python train.py --image_size=48 --translate=0.06 --activation="reglu" --one_sided=false --final_lr_fraction=0.05
Rows from block 2 of a small image classifier, named by matrix and row number. Rows with one number belong to one neuron. Each number is 128 + 24 x the weight over its row's rms, rounded and kept within 0 to 255. All counts start at 0. Numbers have three digits each.
Before each neuron's rows are labels from the 100 images, of 14848, where the neuron reaches its largest size: "top examples" is what is common among them; "colour at peak" is the nearest of a few named colours to the mean colour under the peak. Only what is clearly more common there than usual is listed. The data: capsule endoscopy frames (Kvasir-Capsule).
# gate: MLP gate (model.blocks.2.mlp.gate.weight, 1024x256), inputs 192-255
# fc1: MLP up (model.blocks.2.mlp.fc1.weight, 1024x256), inputs 192-255
# fc2: MLP down (model.blocks.2.mlp.fc2.weight, 256x1024, transposed), outputs 192-255

top examples: finding: foreign body
colour at peak: orange
gate.766:118119155141124137107109120143138077200124137132162148134117117082079106147166125145083122116118122167090159136099154150096115104177078104117106124129133136127087118151128102156119109116120132
fc1.766:161106169122104146146099134140133087185118118135122127157109135131101077148115180140110115136158149096144147129119136158124115096140138093143137130146139103095121148164138148179105112093127135
fc2.766:124125151124136117112095145142153171116089125126114143116161084115165168123134094124124149130124136146122130159148164123113138111152114162121123140082117116150124054101137126171111092112111124

top examples: finding: ulcer
colour at peak: orange
gate.187:126093161113142127151129191107104161128104111122121109154122113109105154159175106153160109105115164118106103163153112133163139073111144098132125105133090069131158096174107177123085102106144088
fc1.187:124102126138112101100128155143176154113094122118123100099109122150135114123152149110164135114161079135144127152133099127156112173136150153116120106159117145133137160108094110112119119099166120
fc2.187:078087168108116100086129139165123137137139137098122169147157141116104074134100117147163110107102095141128134101121108079113076144114209157148112116126161169128127128128135130114123111111121166

top examples: finding: ileocecal valve; finding: reduced mucosal view
colour at peak: black
gate.756:123102139083097117103142109098147124145134177135116143142154123128119146154126108140112161125140105113135124187130091129067142118100161165115122135134110122106166088108121155156116115100134092
fc1.756:136158132111129120076124164158142118161142156141104150146131120139099083156101135178106113064117140149079117140122127140138147101106134138096130129123143118146158110121100115157093089123145084
fc2.756:104119135127124127119138112145172103147144157147116160110145132133105119137105146120083194125094140117120140108127121153147142109069086158057093132115145147123129139154101113114093138112092109

top examples: finding: ulcer
colour at peak: orange
gate.586:103121131106110129157130160131134077139094160133090110127154122105098175146148128151073106112105115096115105128146132129118153144084139152093154134087126151102153096122106133117124149139133112
fc1.586:110104132130153135139127077114157168133140144120161120140135106167188091130138114075191172160165125161158161139121093141102121152159130103151123101136098095144107123132124112128098132118167138
fc2.586:129133132146131122118076106121130111097108124120160118113146077177139167103143151142133148090139167143106085112127127157136114081096112158113139108159111157135102152118108102125129144175154154

top examples: finding: foreign body; finding: ileocecal valve
colour at peak: orange
gate.527:105163126131185177150099127143115134150130138145123126109110137135159142109140125148170121118084120161122138160119111121084131137146144151106099121130101161094101145143135102136062122106072111
fc1.527:117105116125089103132184141111142120111133066133151139120131137115114154150136157102087126160182144089136109127143116172165125101132160120138115151112150085122117128130070117137166126144164134
fc2.527:116148150098137185129133109134109121105099125118126134146087119147115134150148070082093107151114148156130147110155105130156160146113116185152142111112127140109134158160120136137155143124133158

top examples: finding: foreign body
colour at peak: grey
gate.309:126137160130124120144116103152094121114129144082103093165165113162135202129114087099152130125123114145145165137153153142134159098128126104140135130119106169078153099133120139173110119120147135
fc1.309:134134095168124133122135107111121124116084121146101132092093114132159108101143152130099153120086151117118142125109112135118137144117149144138130167127159093131143117164132084089164153114135123
fc2.309:129155097122118145156122113141109111113094101138126148164120174111131124140128115145120086125138160107145091089069146137162102164107139156178138129153137119122089148119100142119143125119151155

top examples: finding: ulcer; finding: reduced mucosal view
colour at peak: orange
gate.99:136109130118149169116106137128141129131115139105098128112105090134132124138159090133155177128110124092092127117152158126069150142119146094162173080111119148103127122104164117162191108116151123
fc1.99:103126173161137139129107146128141119156120149124111132119132094170109127135137080123124149132136134085134116135155163124104167129165137128132156162126140159115143126113167099111127158102142112
fc2.99:167140183139085120118179120094153111107148131143147099105146171147132160110127076085159136118145115132129128146108100101100069150152105149163125124137090125126118099129136069112157165101143140

top examples: finding: blood fresh
colour at peak: orange
gate.313:140122126121090162186133114102114079143116155118146111096149121097139163083092119133137100097179128127140134139169112161144103161121106143158172123111130111168109148112116079127130143107142122
fc1.313:113112134199138139117108142134171174097129108159093134131146128141154166118166121112122121116117115120120123116098091135073101133162122100082135114144110156101148100151116144114084172117129156
fc2.313:128138127122078154109146116125129146141121140124108133157139105117102187122114132120169136131172147161126169122161136102114142111155131152150121097102131113138097119118103148132098098143115073

top examples: finding: pylorus
colour at peak: orange
gate.518:118151138138112135114151099117077108181119109121146160123114120094180117114121147128075130146137157111172109112166102133148119160131113101136121158122141116126103128132099108121165144155090125
fc1.518:133067128121146104123164189135136100092098117128137156126087151167158119118108060121117169119129097107125132095154109164065122139146149120137140128117165134105139156143119173110112056145134108
fc2.518:108161120095148121109125146103143118142106121122105161148114154152126148115122112114140149109116126099143112104112159101114105164108145132149156101128145127084148145108141112101083111132155110

top examples: finding: angiectasia; finding: ulcer
colour at peak: orange
gate.708:079123135147127108078122121119125113150105104109124111111175114139116106117118132127149137104127164102144150148124117146125180143111162114147096152150075121082126092124109124125104096125067094
fc1.708:193115150121119144188154134098150139139152144136133152148098128098136130118113132136098110149116089130136115115136126130134083117139096120093167096107190149124115157101125130151161174136177185
fc2.708:125143165124113142114132090090131138083128180102161115124112125126135104130096188131162097104115151095134129135129126129068094103150108147130141123134111103089143160106105140155127144141167141

top examples: finding: ulcer; finding: reduced mucosal view
colour at peak: orange
gate.496:112115172120111122148092170161184128144104158177151163157173149129165133125123099091170122115086126133130122154118102114110119150110166115125154120140115108135119109119150194137113101121136123
fc1.496:160152079149145113142156098089082112124175099113107084093091103106105088136145148166109141125171150117131137153138158148141127135154102110144097128128137129122133122178090080109146142115159126
fc2.496:125105092181110116136156118122111120101155124139070087133145144149138123109147181114157135135149094138161133130114161122132135120137106143157128127127115162108126120167113129135139101103112143

top examples: finding: reduced mucosal view
colour at peak: orange
gate.81:118167111116113145145178131122103120106116155144121152111160138113133100115137147103137163099099142125146088139120093125163117083107105078145153065100158103092071112133145099126176104156102117
fc1.81:083163102141118083124081103112132161126110127108173135169114101172167152148135121158116136129140095145162145071164141148127125150114106105119153133117132129129113140167116157160161117142109120
fc2.81:141136081119152120121099131118110145156139162118159146105096073137131134151119092114154092094138100100141136149143137123088140142110171111109140151108119128099105150109195156112154130102095150

top examples: finding: blood fresh
colour at peak: grey; pink
gate.336:096160100133129105158157126100142142141125124116151127119144092101123125106137101166136126161169104083140145150133163152127131158142120093142126111120132112100162110135126138139132079130135106
fc1.336:106127185158120162126119133152118130094169113156116132117136111125150118115107124101167112121095163143145116129153131096126145125125098172126139106104109125154130121114094141093161152131083138
fc2.336:121132130176147135148164151130141122117111076145124123093142091123128150130120152132128135111153112061118099125122153173175130106163129141122137100113116138120116119135170120098151169169129047

top examples: finding: ulcer; finding: ileocecal valve
colour at peak: orange
gate.326:074139099139158078088145153137086108126123082124130161130148107101138090121115090121154135124066092114112113150133140148087133115120162168154117119104130152127144075111154147138147129106158151
fc1.326:119146178129131125138143115131106133133102119094116133122126120091076141125107107140146155106133091079136093163099136105131132149135143126136130140075154139134116082119123118126155138082104090
fc2.326:131096152114148116124145092126121128136136127182112123104165128145116110147092073128118122120152094132104120116101151106155157121105114124132126181148136128118136143135094118120157144108138125

top examples: finding: ulcer
colour at peak: orange
gate.643:106128095108105132098158085142134121081092095101114120113171141097100130149123101120100153138114108091151116166139149122126184101141132117112125148104080124121129102127147111133124131100086155
fc1.643:094117131122127127110122151158125116116083123092136128138150152094120140141154118159122156075100132098125152179137089134130150138112125122165132171107082109151107060104123114067162137097068114
fc2.643:142121083149142139130102111123137122145124114177127143100107097129132089128169134120096139140144092148101145129126127094145136159160138159094074149109116120150116111173135143110150110087154111

top examples: finding: reduced mucosal view
colour at peak: grey
gate.435:132134115145164117084141144103115097120122077136118138121120142081113125154137161095137097153121154109112165133179101099139156125154130146155143073111144134108137110148121153139175113142152082
fc1.435:128168116112091127116107154132120106133093123128103133202077105104107137121101104152157105099113147116127116147134141157105122147118092131136147118140088104119162144112139103156144147129106112
fc2.435:120174112140142100145100137139144126126128176125125138097147098177129134146128102164127113093119121159117153127090145140147104132116105125111145164107078109117107137133121125149132169086077124

top examples: finding: reduced mucosal view; finding: ileocecal valve
colour at peak: black
gate.563:124160113147106124110130115117112130131125181126091126162116136104109148130084142124105185083094139131123139140162144113110160103115118172140131147137171156079119123112105137130147113155127089
fc1.563:137111124127188149153131127119140126133138108131187134083118133107145125125140138121181079174121112095121115137099124128133142126137144086144127165100113101178105151112171131105109151090139151
fc2.563:160127124135134113078147114124072109135096138116115110151116123138132129089143120085125105139171137167118164136100127101143119135185206130108132099134120154131111131097147101126135137186163115

top examples: finding: pylorus
colour at peak: orange
gate.726:135116141128137159135150095139155173138148127114158156146124141126128162158113172111115103160142144087141137104118146139127112095118125099108111130153098103166174162148152150093125092129129116
fc1.726:135102131107121071145116072130129127123117205107158105105172124147159148089154135105111192105132120128130154134138133128115117135156115174154130113133100149112147113122165168118112135146124108
fc2.726:112140087106109136119117117112114124127202128148154105119159132068116116093171132105107121111154093147127154108112135118117130117130117126134114147155076108173121108163131141113163135154116096

top examples: finding: angiectasia
colour at peak: orange
gate.367:122101082108143160101141111125125147156114098140134184080143142127097134122139110127153104081132068109160117157118155125152145117127179102129165149147133083091110079138147137135145139143130113
fc1.367:133109144123072141125074087115116127107123128110111097111128089063112112139072134139144092132183097144124114120147158125128126137151144133133099123067121181160116116117147098119194130127111155
fc2.367:199145139154098133148129157126142138155149102138139104132156113093127097142122114106151121161161085162135167134121138121116156118098120117123116116115123151101127155155115073167130124151102100

top examples: finding: ileocecal valve
colour at peak: orange
gate.315:118148107125145161163148149130082107146155124147148136131149119169147172175128152149074163164182160109140118112078101139161150133154142124131126139127105125130115124097134085151126124139131106
fc1.315:102142156128174178162157174121139136105141106142118137140137117140147087187151164124080140133142147110169179072093060117172135092120114111134096083125203137147136134130107056114127135112117096
fc2.315:138153120130074131148141119136103142147145128102136118112082132158142129091136167134121109090163089086119149070126074120132144108124127164092135132131086114142115093090127165161108150140124157

top examples: finding: pylorus
colour at peak: grey; pink
gate.704:093102116142099082152148089120126096178127101094147124110118127084130149141143121121164129147136166123109140130116121113104127156154133130100117100128158109069122132101113124135152118151103113
fc1.704:094090158131106106165134117152125145121145123141180159145119193139134136145126138113136140121065126134144119112150146098165087080134153086106149097076175085111139098124128151095104122108144135
fc2.704:141117154119087162113128078094089171130120103129135138159116146115120149119143124094160156136138146137154107159167113112146128062164117087143105078129189137155174127109136118154121109153182124

top examples: finding: ileocecal valve
colour at peak: orange; grey
gate.325:155183110120134154115110119138117108163079120157157128109132118110097126143106132150155070154162139133128118159134139188115136126134109132148121131123129096144091143162126103134111084131132102
fc1.325:186136100140135121126126160144136126172067148141094171091136100128111153086177116142104102076133139113084097150106103174138167097157124174140136129121169133136129105116122120168138107151115139
fc2.325:136125113110147099162111151163063118121144103115151117096126070126112110096133125140087115149152135136160125157104120126171157143156119091151126127124148109142172103136132139127122131102103170

top examples: finding: reduced mucosal view; finding: ileocecal valve
colour at peak: orange
gate.434:119134141111146128105107146169107118146127125119148121099131112097109135125142146162138121104102114134151116152113120126171105175137100148111150139139102104133111142115171137110161128134142098
fc1.434:140153122165126157109116070080128123121133125103115121137158116130154131131116140119151087138150098101099162117109128094088123072125138056125121079136120137146106131142109148140156081130108178
fc2.434:086147146102128146141158110120146186149156104125170116149128133180121145140152114097148130094154140141131163131133149131092134100136143111101136139135149126108109153114127107160111197105145124

top examples: finding: pylorus
colour at peak: pink
gate.621:171163103133135119121098074145145132149143121117130156150145127112150104178152140174134144075112114108156188123090140121133145171108160129149116129165116113062109145185151126161174154082136137
fc1.621:127097126109151104095117159158130118085105127127110146177105119186161117148113106099117124110114080138102144096147133176110133133127113116112160097109160160124095187174136176164117111065141096
fc2.621:127115149149142137075130107132152150065104143162089136157112113136156151151151112109142150099138129150117097080155168109134121167131148121166125123112174133150100102120146134111103161143192150

top examples: finding: reduced mucosal view
colour at peak: black
gate.223:140143084112125153076097150136152130133147141123118075142123103084126155139124118122107157157126090108147137119130114132112155159100104137151160091124165115149137151133154119113131084151107140
fc1.223:148119162142123132147155081127141101142146138116104108167135166097169126127113090114101142118181135130122107159153137138094144120097092149107118116156134121115134140211134087119133125152127142
fc2.223:128152093137117123186109121089120123117147140099161138159111124140090137130116142101105164128120112160102180147158155156068144156110129147125119160163151155094155100152138093124088145136105102

top examples: finding: foreign body; finding: ileocecal valve
colour at peak: orange
gate.509:109130128129132183086078164177140133118093151121096146138125130131139122127124119128155149121088116154124131136124133110090133161134112155123092095133117113087124114102120118096078141113104095
fc1.509:134120100136109077139163081118129118143177103142139108101136086137100140143158120115110101153134113112097116121103122153137127118153136156128106201118147144125116119101114159150150120130153136
fc2.509:122189116107130150123156097111127117139088100159098140119137094141104163146151096125089152072123118140100143121174108151152151119152095148150135155119147156129153170129104111151125148152160117

top examples: finding: ileocecal valve
colour at peak: orange
gate.736:100163129132127108142123146116117127132150134163126128117094089149166151095109107119139153188139112153138125098119139149136138111157102122144123133157045123113125150150137144164123188117158121
fc1.736:106130140121113088114109140080079110131163141166125119108100092157151111113110095106144139167155119156104099116118126166118114116128110124145143164139073135121103184155181116156143141120143112
fc2.736:107113107102116125144156126179144101180131156119128120141122120102166183131196120162141097145142135147144114171110144137160117113189137135130102142099108099129124101139153123123174145134115129

top examples: finding: ileocecal valve; finding: reduced mucosal view
colour at peak: orange
gate.31:125116134113137077127139158122125152143130127139122118111141125150136157107121096075099120115121140123143129108119121120110117161133145092153189141132124111093131142144149096114139139160155194
fc1.31:117120117154138149123117133136117139153120122107125159117068154128120115150119187162162131120153137125111140111120140137116122100108112125090073126134121161140149129114067132173120149088141105
fc2.31:148156146104090120144123116128137165086106103103134144149150102170143109134133145125166131142105107127143112083114156116152117075112134097103102150180131130107099154155101111110149141140133100

top examples: finding: pylorus
colour at peak: pink; grey
gate.577:125139079133129096161122074139128099088123105095140087115119111094102109159098118094088107114108135090125142123098153159140117198139139143119182169151074109163133122156138145153136125152095120
fc1.577:084142159108117129153098132119081112075147160124158147148138161179159129118122152114135119137079148117179120109135166102168128063109131124093143091074145093143137116120149137125156163124132126
fc2.577:136081159139118173100126120124088098135164093180123119157170131146150105125137128130124147081155128140109118162169133102142123090152084067129108144114147125117108083147118177161153109146171158

top examples: finding: reduced mucosal view
colour at peak: orange
gate.74:125165114107135137127127152145076158132106109140120157119110149153132139128135147077113161153128105176140119087130109148123120119128103077094135148153144115118135162118095112091140119136104085
fc1.74:130199169161122119138153160141116099122119136119118134116137099119147102143136149174131140152129144131117137129062114112137150125104115115140120120094116151198113140141098154137083153127150129
fc2.74:145145116109134151106099141137094104161177135119106093109165108158144149146146136148149150158120167130161089128162173140122126142142115132106125104104139116129128116125115084137121139135083067

top examples: finding: angiectasia
colour at peak: orange
gate.433:111184128093133106116115099138092141158138126139150129130143102109102119136161117139126104115089109105137157141122130125152136125097098127117115158129102129154076097072151107104123158136074168
fc1.433:125126102142133143059128128132102141175103135127064141113194132127103092119157114116166126121128114100131191165094159132109119138144105096148125136132126116161099118116152157096121158115090083
fc2.433:098125089147140124112115153181138086143143107152107126084094083134134111126174120175128126149106100112117169133120089143137133090152131151102093146176134151090065137152122147121118132130081087

top examples: finding: reduced mucosal view; finding: ileocecal valve
colour at peak: grey
gate.758:142168115148108055169129086162131153088148137144100104122130124136120142126117128135098115112132135135138141134121100132109117105134116167119120099156113171074142139139110167138136161147151167
fc1.758:099101130144130129135153144130092091131167126133163150111122167142149131130137129088134140160119124125121153063118151121127132143123130073112108145097126045113117096140107105121132122092100116
fc2.758:107118132132094152138060138205107127094118120101154111094113114098115150135136120142155111068141169117125126135127120135119126154137125144162137091124146138108111100139121119080102123139110090

top examples: finding: blood fresh; finding: ileocecal valve
colour at peak: red
gate.188:125094121134134171136124124094092126096147154081155158110160150115127102134106137173137180101152141116145156090085117140136127141091108127155121143104097125144106136112174114137181156115110133
fc1.188:126118114137139133114123172165129112119122109124097060120116161168112142134139111116157081148112159130100117103137124118095130126130091146118159118093168142137149139122120169147107130127147153
fc2.188:120104117123118115135132135139144128120128119142123129087130154184142138157132156158148154106096157123106108093144161083118113116132179163135183078090154101133120106140163134126117125108125131

top examples: finding: reduced mucosal view; finding: ileocecal valve
colour at peak: black
gate.110:131109178150128126116136129148098149141127118132087147173140158098133132134112144148111137125155111146128104163142134151091110090131175136140125119139100105098142154139100154147123099122117179
fc1.110:119150055130108080124099171152138097154150132134152127155134086109153173159149151088159124137127111146145122127106160131140121129158096156122122126133102141138127102134164110130141105111137132
fc2.110:147106125144145165173136132102137128094120144199083143103156099141157118109104132143115106131162132144130105117121120135123118106115133101126094115137107150110172072126139175123156072196169119

top examples: finding: reduced mucosal view
colour at peak: orange
gate.146:124142179165136118127091155133138139123155131145137088127151086101105110111136135138105139127169131141123089150117110113115162155105131118144121107097138100128158119077119177115125104167130159
fc1.146:132103116097073103171154135109123143141120139114116149104118159164144122150082134105123115134116103086125117122098131151107145125138136176141125134151147165132121136145132089142111183133119107
fc2.146:160134127149146101158127112123112140087110128137129127138102120173119183111070096119114115123105125129121120138110154092107125146131155102173138126136125141119121129141158135162137175133142107

top examples: finding: blood fresh; finding: ileocecal valve
colour at peak: orange; grey
gate.17:132126103152125134088132154129154112156143144151109138113106095121125118143110086112112135085113136142122117151121098135123116142153142143125155114134157186167131107112148112159145142104101179
fc1.17:125112126135130158142113132150108158125113113108153119161145151140162125103113139152141126163115131132171127127161176119128129121114145139098107111128166102069130139142160157098137143117122100
fc2.17:147132158129109089170158111099122094142126088123104088142178116095083152104115152060148126148081149097117131131127155140108104135111133148091169157121141139123116125123137102102090137128156081

top examples: finding: foreign body
colour at peak: orange
gate.379:152120122131150101113124125107131073114124139128128120153113163110100095101138109148155111063116151137142141138124107125123155160130167094136169118150113125167137165152153099133109138140125160
fc1.379:149126133135143135129136147134134153168123135127138139128139076115129143152120137068070116189153117126123128099109138132141125107112104173159116149157144134130144076108056152141162139105127090
fc2.379:101109151111148146113148096109116084107091126150141124106094121154145105144114147108086101135107136118119144114153112117162125154120121123126127153110101120094130109143122128146156140103148184

top examples: finding: angiectasia
colour at peak: orange
gate.389:138163147133117144127130106098106174148150146101147100123127104121120105083134131145137110152140087172140134129091163132180118097095140121146091111129117119142137134109142104163098183134144157
fc1.389:137101087132123133123165119127102130147130132149104141118152124103118162118137152153131113081138160138124166182112119122126135132135138119176087115113135106169123114165134121075145133140114145
fc2.389:104097109138146145122118154148110129140150129095075150142100110141143090127110117160141092088115099143137153119145139134107101106162137113061104150104097131121126136168122104132138088124103155

top examples: finding: blood fresh
colour at peak: orange
gate.400:143134101099107109102100092149142103182108109111114147105074118091133148107133154133149100170175127151149175122117132127160134137154113130147127104145121156182086109103121105152129107102099148
fc1.400:072112186127147139147163151101151133056145122131171105153129142153119087144128122144106168084078117103121139149146135118099119112097136127085116170100143104112166144171097134107115182138121108
fc2.400:158116182137153143147127121115156127171113101132124104116138155109115142128149137128127090080093133119166111122125165155122101080111123112118133158129158143146111151151103163099111110163153124

top examples: finding: ileocecal valve; finding: reduced mucosal view
colour at peak: black
gate.148:158141148108120090152120148135097134134163105157068137189123137091103099124085120130114136134124128160121140100154108097103118150163096134130136129147077154091131084121106116145141084126154072
fc1.148:152163181161141080131134115092077162111130154106088098154136105127146166099129130099137152137107184099115099137136139133124132123090132142144146128125128139088094082155146085126085117074093137
fc2.148:123131133110095138116116132129138175077123131110140120118116135118112113163180108103126151167111090088108140144099121154102145144129098117154130190130172148106091134107135093118098120139123088

top examples: finding: blood fresh
colour at peak: grey
gate.658:131155087150136099129129142147172089157161155133112116099094084113087098131109115112135103103137123121101151147117111139139130166154128149155143140154118182131100112111129122187121093155096153
fc1.658:127118157116129154143140113091073140068140108116146134175149152140157159129139170152119164122102148148152132101156151118107143069108129114097108129108153080113144164128114140089135160097140119
fc2.658:167086154124124143121141113142132099108166098176126090156147132125107165083148154133106106100076127121117121155116164134123128094140113152108135159110156116115086151115153153152107128125144141

top examples: finding: pylorus
colour at peak: pink; grey
gate.334:138138078133134126162159113145185113169155090097114111124109124134078058154146108148153150140177091117158156119149142147096093112129125104133150161138126158135125084090148102180126086125106173
fc1.334:120134081132149106160166130158162135174113101115111103145103127121062088148133092146114121127162123100125146129176092161132100166153120122112132139143116106118144098088119123187124090128113151
fc2.334:101176111124134159078108109123130126150056147123124138113126102121152146148112106182131112164147149126128124095097108141105099151136084165096110100138091160175093150123115088106121129146117147

top examples: finding: reduced mucosal view
colour at peak: black
gate.475:146136154156121092095104130114114131139099168125136146157144105098117114120124151156100165134142098087095100154149161138108087117127156176114110112119142147146105128109107114166075100138112125
fc1.475:120141126144137141090118105133114131178092133111112140085146139110061153114163103117152110126172126128109076128139103154111120146158126121134112137179113159101132129119110105164138119122127157
fc2.475:112134134164122179133117145103117096121081127159149157122115138070166144104119139141169102128166136123125132154092147152144086122114143104106123155142134156108139087146141141133141113138158131

top examples: finding: angiectasia
colour at peak: orange
gate.705:170156147102157121117165133117124131151125112105134113098150153134072095146111109120128115151149165113130133115136122135115116160158141105104092143122112092109124128135105109078116137122093091
fc1.705:127142132136116107164123158123123124120158143138114117101149120170150108106114115092137123130142138122115145135126106163112164137092150109138138124165114130136144123118147137168140142160112115
fc2.705:113121103078112111181141167109106105161120139145115075109112160082109125132132123141142143097136094126104175134110122144134088105087104130102132144156118121126100103154163089117151121116133135

top examples: finding: angiectasia
colour at peak: orange
gate.118:103114117119127128112088134142158115169129118116146107128145107081166119130115121113136122093147158115095120126142126158161105099104114126075132107116130113094177133111154082112108124126116103
fc1.118:079132143131103146127089081123141138143124085085133085111175122123141155122127147122108157092118145128109123115153148125147142127122135121048138105134111140091183153106125077105113131128124107
fc2.118:085152132168133116109130119078120139121159132095160093155154160133105160139130114153096130110093100118182112103147149122142127131131125129121129127098140113172117136106113089127150146139166130

top examples: finding: angiectasia
colour at peak: orange
gate.485:117126118127129116107081155147111075108153123143104123116128133115094149148122100109118134100081064122131119105160127112173138142134173147115124132132121124150157145143177110115123143152149065
fc1.485:134138155089147151069111125148121098115146133115116107132167142108117142115146099115137129091160100159138110121106132117157108123140142147139107114130133125153149128149171104138098125169132104
fc2.485:133087111141142167156164161175104144128099075163133091114147136121106110105087084126120145162129124119142138162129137126130095174129120108152123140138140103118156111154124140139136101138128103

top examples: finding: ulcer; finding: angiectasia
colour at peak: orange
gate.57:121120112123096130150122092152097113104095100148132143104152133143125124158135111152146136149138133124127112125151144133136168110138142134175138128120142126131183109104136110166170158111143129
fc1.57:097121136124120101130101126115146121160114112125166103127169111109132121137144145111140076135120160089118125172115115126153160101131148126216092113121110134083165079138128157128164135139147164
fc2.57:124100113127149127080127142154120139104086120142131141115156134105100150125135085131121071189131116139135108156100108092136116140129078158117112169100137093113080110121133126102114130133120078