{"model": "image classifier", "dataset": "capsule endoscopy frames (Kvasir-Capsule)", "positions": "relative_bias", "beta1": 0.95, "adamw_lr_other_params": 0.0029, "weight_decay": 0.04}
Rows from block 2 of a small image classifier, named by matrix and row number. Rows with one number belong to one neuron. Each number is 200 + 20 x the weight over its row's rms, rounded and kept within 0 to 999. All counts start at 0.
After each neuron's rows are labels from the 100 images, of 14848, where the neuron reaches its largest size: "top examples" is what is common among them. Only what is clearly more common there than usual is listed. The data: capsule endoscopy frames (Kvasir-Capsule). In brackets: how many of the 100.
# gate: MLP gate (model.blocks.2.mlp.gate.weight, 1024x256), inputs 192-255
# fc1: MLP up (model.blocks.2.mlp.fc1.weight, 1024x256), inputs 192-255
# fc2: MLP down (model.blocks.2.mlp.fc2.weight, 256x1024, transposed), outputs 192-255

gate.667,157,203,188,196,207,218,191,211,243,208,217,227,251,205,226,212,212,191,225,199,201,197,206,204,230,186,182,183,192,236,216,200,203,219,186,183,211,163,186,205,180,188,212,181,215,158,206,170,162,182,207,209,216,227,171,216,185,212,163,246,145,218,231,227
fc1.667,220,206,197,198,207,187,194,184,169,217,166,186,152,206,166,198,235,210,165,207,195,204,184,214,172,198,234,202,211,151,191,174,179,209,210,209,192,211,209,180,197,238,187,219,193,195,199,217,228,221,198,184,191,182,197,196,198,157,225,159,261,189,173,186
fc2.667,220,203,205,215,169,193,160,210,197,202,153,220,185,189,190,179,198,187,232,184,231,202,185,203,179,206,196,191,237,175,220,215,194,180,205,191,220,198,205,191,223,201,196,204,215,206,243,218,209,182,198,183,195,173,199,188,209,189,212,211,214,217,220,192
top examples: finding: reduced mucosal view (68)

gate.300,232,180,217,167,180,194,194,217,215,187,198,204,191,253,224,221,207,189,176,183,204,187,203,206,213,219,198,190,179,207,162,206,199,210,190,228,185,193,227,207,146,218,166,154,198,194,229,208,232,210,199,244,172,190,198,230,195,204,203,218,193,188,195,200
fc1.300,177,208,157,248,213,189,181,171,170,218,189,209,209,166,188,196,219,217,200,244,199,206,192,174,209,215,195,204,193,221,208,190,204,176,213,185,215,200,201,161,254,166,221,229,197,187,171,202,174,185,203,185,215,197,184,172,185,189,186,187,200,211,194,198
fc2.300,218,199,217,225,251,163,189,221,174,181,196,191,189,200,145,154,228,180,193,188,212,199,194,188,230,208,207,212,199,233,229,203,202,176,197,212,184,210,207,189,201,194,201,208,224,205,209,204,189,203,199,184,148,220,161,180,177,187,224,190,195,197,184,164
top examples: finding: reduced mucosal view (43)

gate.403,206,240,183,198,190,173,207,201,207,186,250,188,222,230,213,202,183,182,202,183,168,208,202,193,206,204,197,213,180,184,220,183,222,222,193,166,212,206,186,223,218,149,148,203,181,213,200,218,186,170,197,175,168,209,210,187,201,210,217,227,180,181,206,194
fc1.403,198,231,172,179,209,211,212,187,198,191,175,164,223,193,191,197,188,200,187,235,209,232,207,178,187,190,200,210,201,182,191,215,234,227,227,220,188,167,227,224,189,204,169,249,196,216,200,187,238,195,217,186,199,199,210,181,237,187,211,191,185,191,190,231
fc2.403,173,218,169,217,226,179,202,215,199,172,229,200,194,180,175,193,222,209,202,214,207,199,207,189,204,214,220,202,196,228,184,168,240,212,190,213,220,212,193,226,200,173,225,205,212,195,129,205,178,198,172,198,213,211,190,203,194,192,198,186,174,227,174,206
top examples: finding: ileocecal valve (77)

gate.103,175,192,240,221,201,200,183,178,226,198,189,199,198,256,236,208,233,203,149,177,191,217,195,218,173,219,192,186,177,222,209,212,215,183,230,201,175,195,191,192,202,219,169,175,199,180,169,249,199,185,220,180,206,197,211,176,233,195,201,209,202,210,204,203
fc1.103,187,198,189,175,206,179,177,185,225,179,216,180,200,263,237,216,226,190,160,186,185,207,183,220,160,218,174,186,195,205,205,220,211,174,222,189,205,207,191,189,224,238,197,195,208,170,174,254,213,176,174,208,224,197,205,166,214,215,188,212,208,227,202,186
fc2.103,186,203,228,194,180,205,195,182,216,215,198,195,202,194,198,214,217,243,193,222,214,176,201,198,218,229,194,165,189,189,193,166,201,165,161,233,159,249,175,218,186,195,201,195,189,160,204,163,240,180,212,189,201,181,183,218,224,207,170,192,203,164,188,207
top examples: finding: ileocecal valve (67)

gate.157,199,216,196,194,192,176,193,204,169,185,173,227,179,217,188,166,231,207,174,239,158,194,192,204,231,203,165,207,221,207,182,200,183,188,211,180,222,176,213,211,217,191,193,190,196,193,212,211,215,174,181,197,195,176,150,186,226,179,183,232,211,228,191,246
fc1.157,204,223,208,188,240,197,208,204,211,207,227,166,244,196,202,221,177,200,232,206,203,213,215,193,191,214,232,185,240,194,212,194,190,203,198,213,167,200,204,162,181,206,181,189,183,217,193,199,166,238,215,211,229,189,248,220,158,216,229,182,174,192,215,159
fc2.157,175,217,206,183,187,188,171,185,203,187,207,203,198,195,221,195,199,228,197,223,198,222,206,191,202,165,223,208,188,206,180,147,240,226,230,204,203,205,239,191,204,163,208,200,224,202,197,238,203,195,222,200,178,160,217,191,209,208,192,205,195,183,218,246
top examples: finding: ileocecal valve (44)

gate.622,150,158,186,195,203,229,200,205,211,203,180,215,217,185,180,190,194,207,186,187,178,233,179,202,217,195,210,235,199,166,206,195,242,233,176,179,210,197,209,202,205,231,182,171,188,218,204,225,188,213,178,194,200,205,179,189,183,184,256,158,172,204,195,208
fc1.622,174,166,189,206,158,218,170,211,242,205,189,231,193,176,196,189,177,228,180,173,182,262,190,233,182,204,209,217,199,175,194,239,218,228,205,183,205,195,202,212,210,220,207,187,198,204,210,230,174,221,181,173,214,220,199,169,194,197,224,146,189,203,210,209
fc2.622,240,177,208,177,212,217,217,196,217,220,201,185,190,204,215,166,191,203,209,194,191,244,190,187,211,203,210,185,239,194,190,212,199,208,198,200,218,186,186,173,192,232,203,204,177,164,171,209,218,193,179,229,196,208,197,193,214,211,200,220,168,224,153,195
top examples: finding: pylorus (30)

gate.290,192,194,208,198,203,173,197,206,190,230,220,177,205,203,190,185,199,204,205,223,206,199,218,217,192,220,213,214,192,163,237,216,217,208,227,187,207,202,212,160,223,185,187,207,192,220,213,172,224,226,183,214,199,212,204,176,197,199,216,208,245,213,221,201
fc1.290,198,206,167,213,196,213,209,197,179,147,162,216,195,190,217,224,201,195,190,196,191,196,181,180,210,179,164,210,195,231,173,187,216,187,172,224,201,207,189,232,183,216,242,204,206,213,217,209,193,195,202,185,219,200,202,217,207,184,191,190,167,177,152,195
fc2.290,187,208,187,182,174,213,182,217,227,236,202,196,195,174,231,203,212,182,232,199,205,174,206,205,190,195,220,179,179,195,154,199,188,188,213,228,185,151,211,204,214,196,217,216,211,195,219,224,176,210,199,198,189,177,183,223,191,216,189,197,239,195,219,197
top examples: finding: ileocecal valve (39)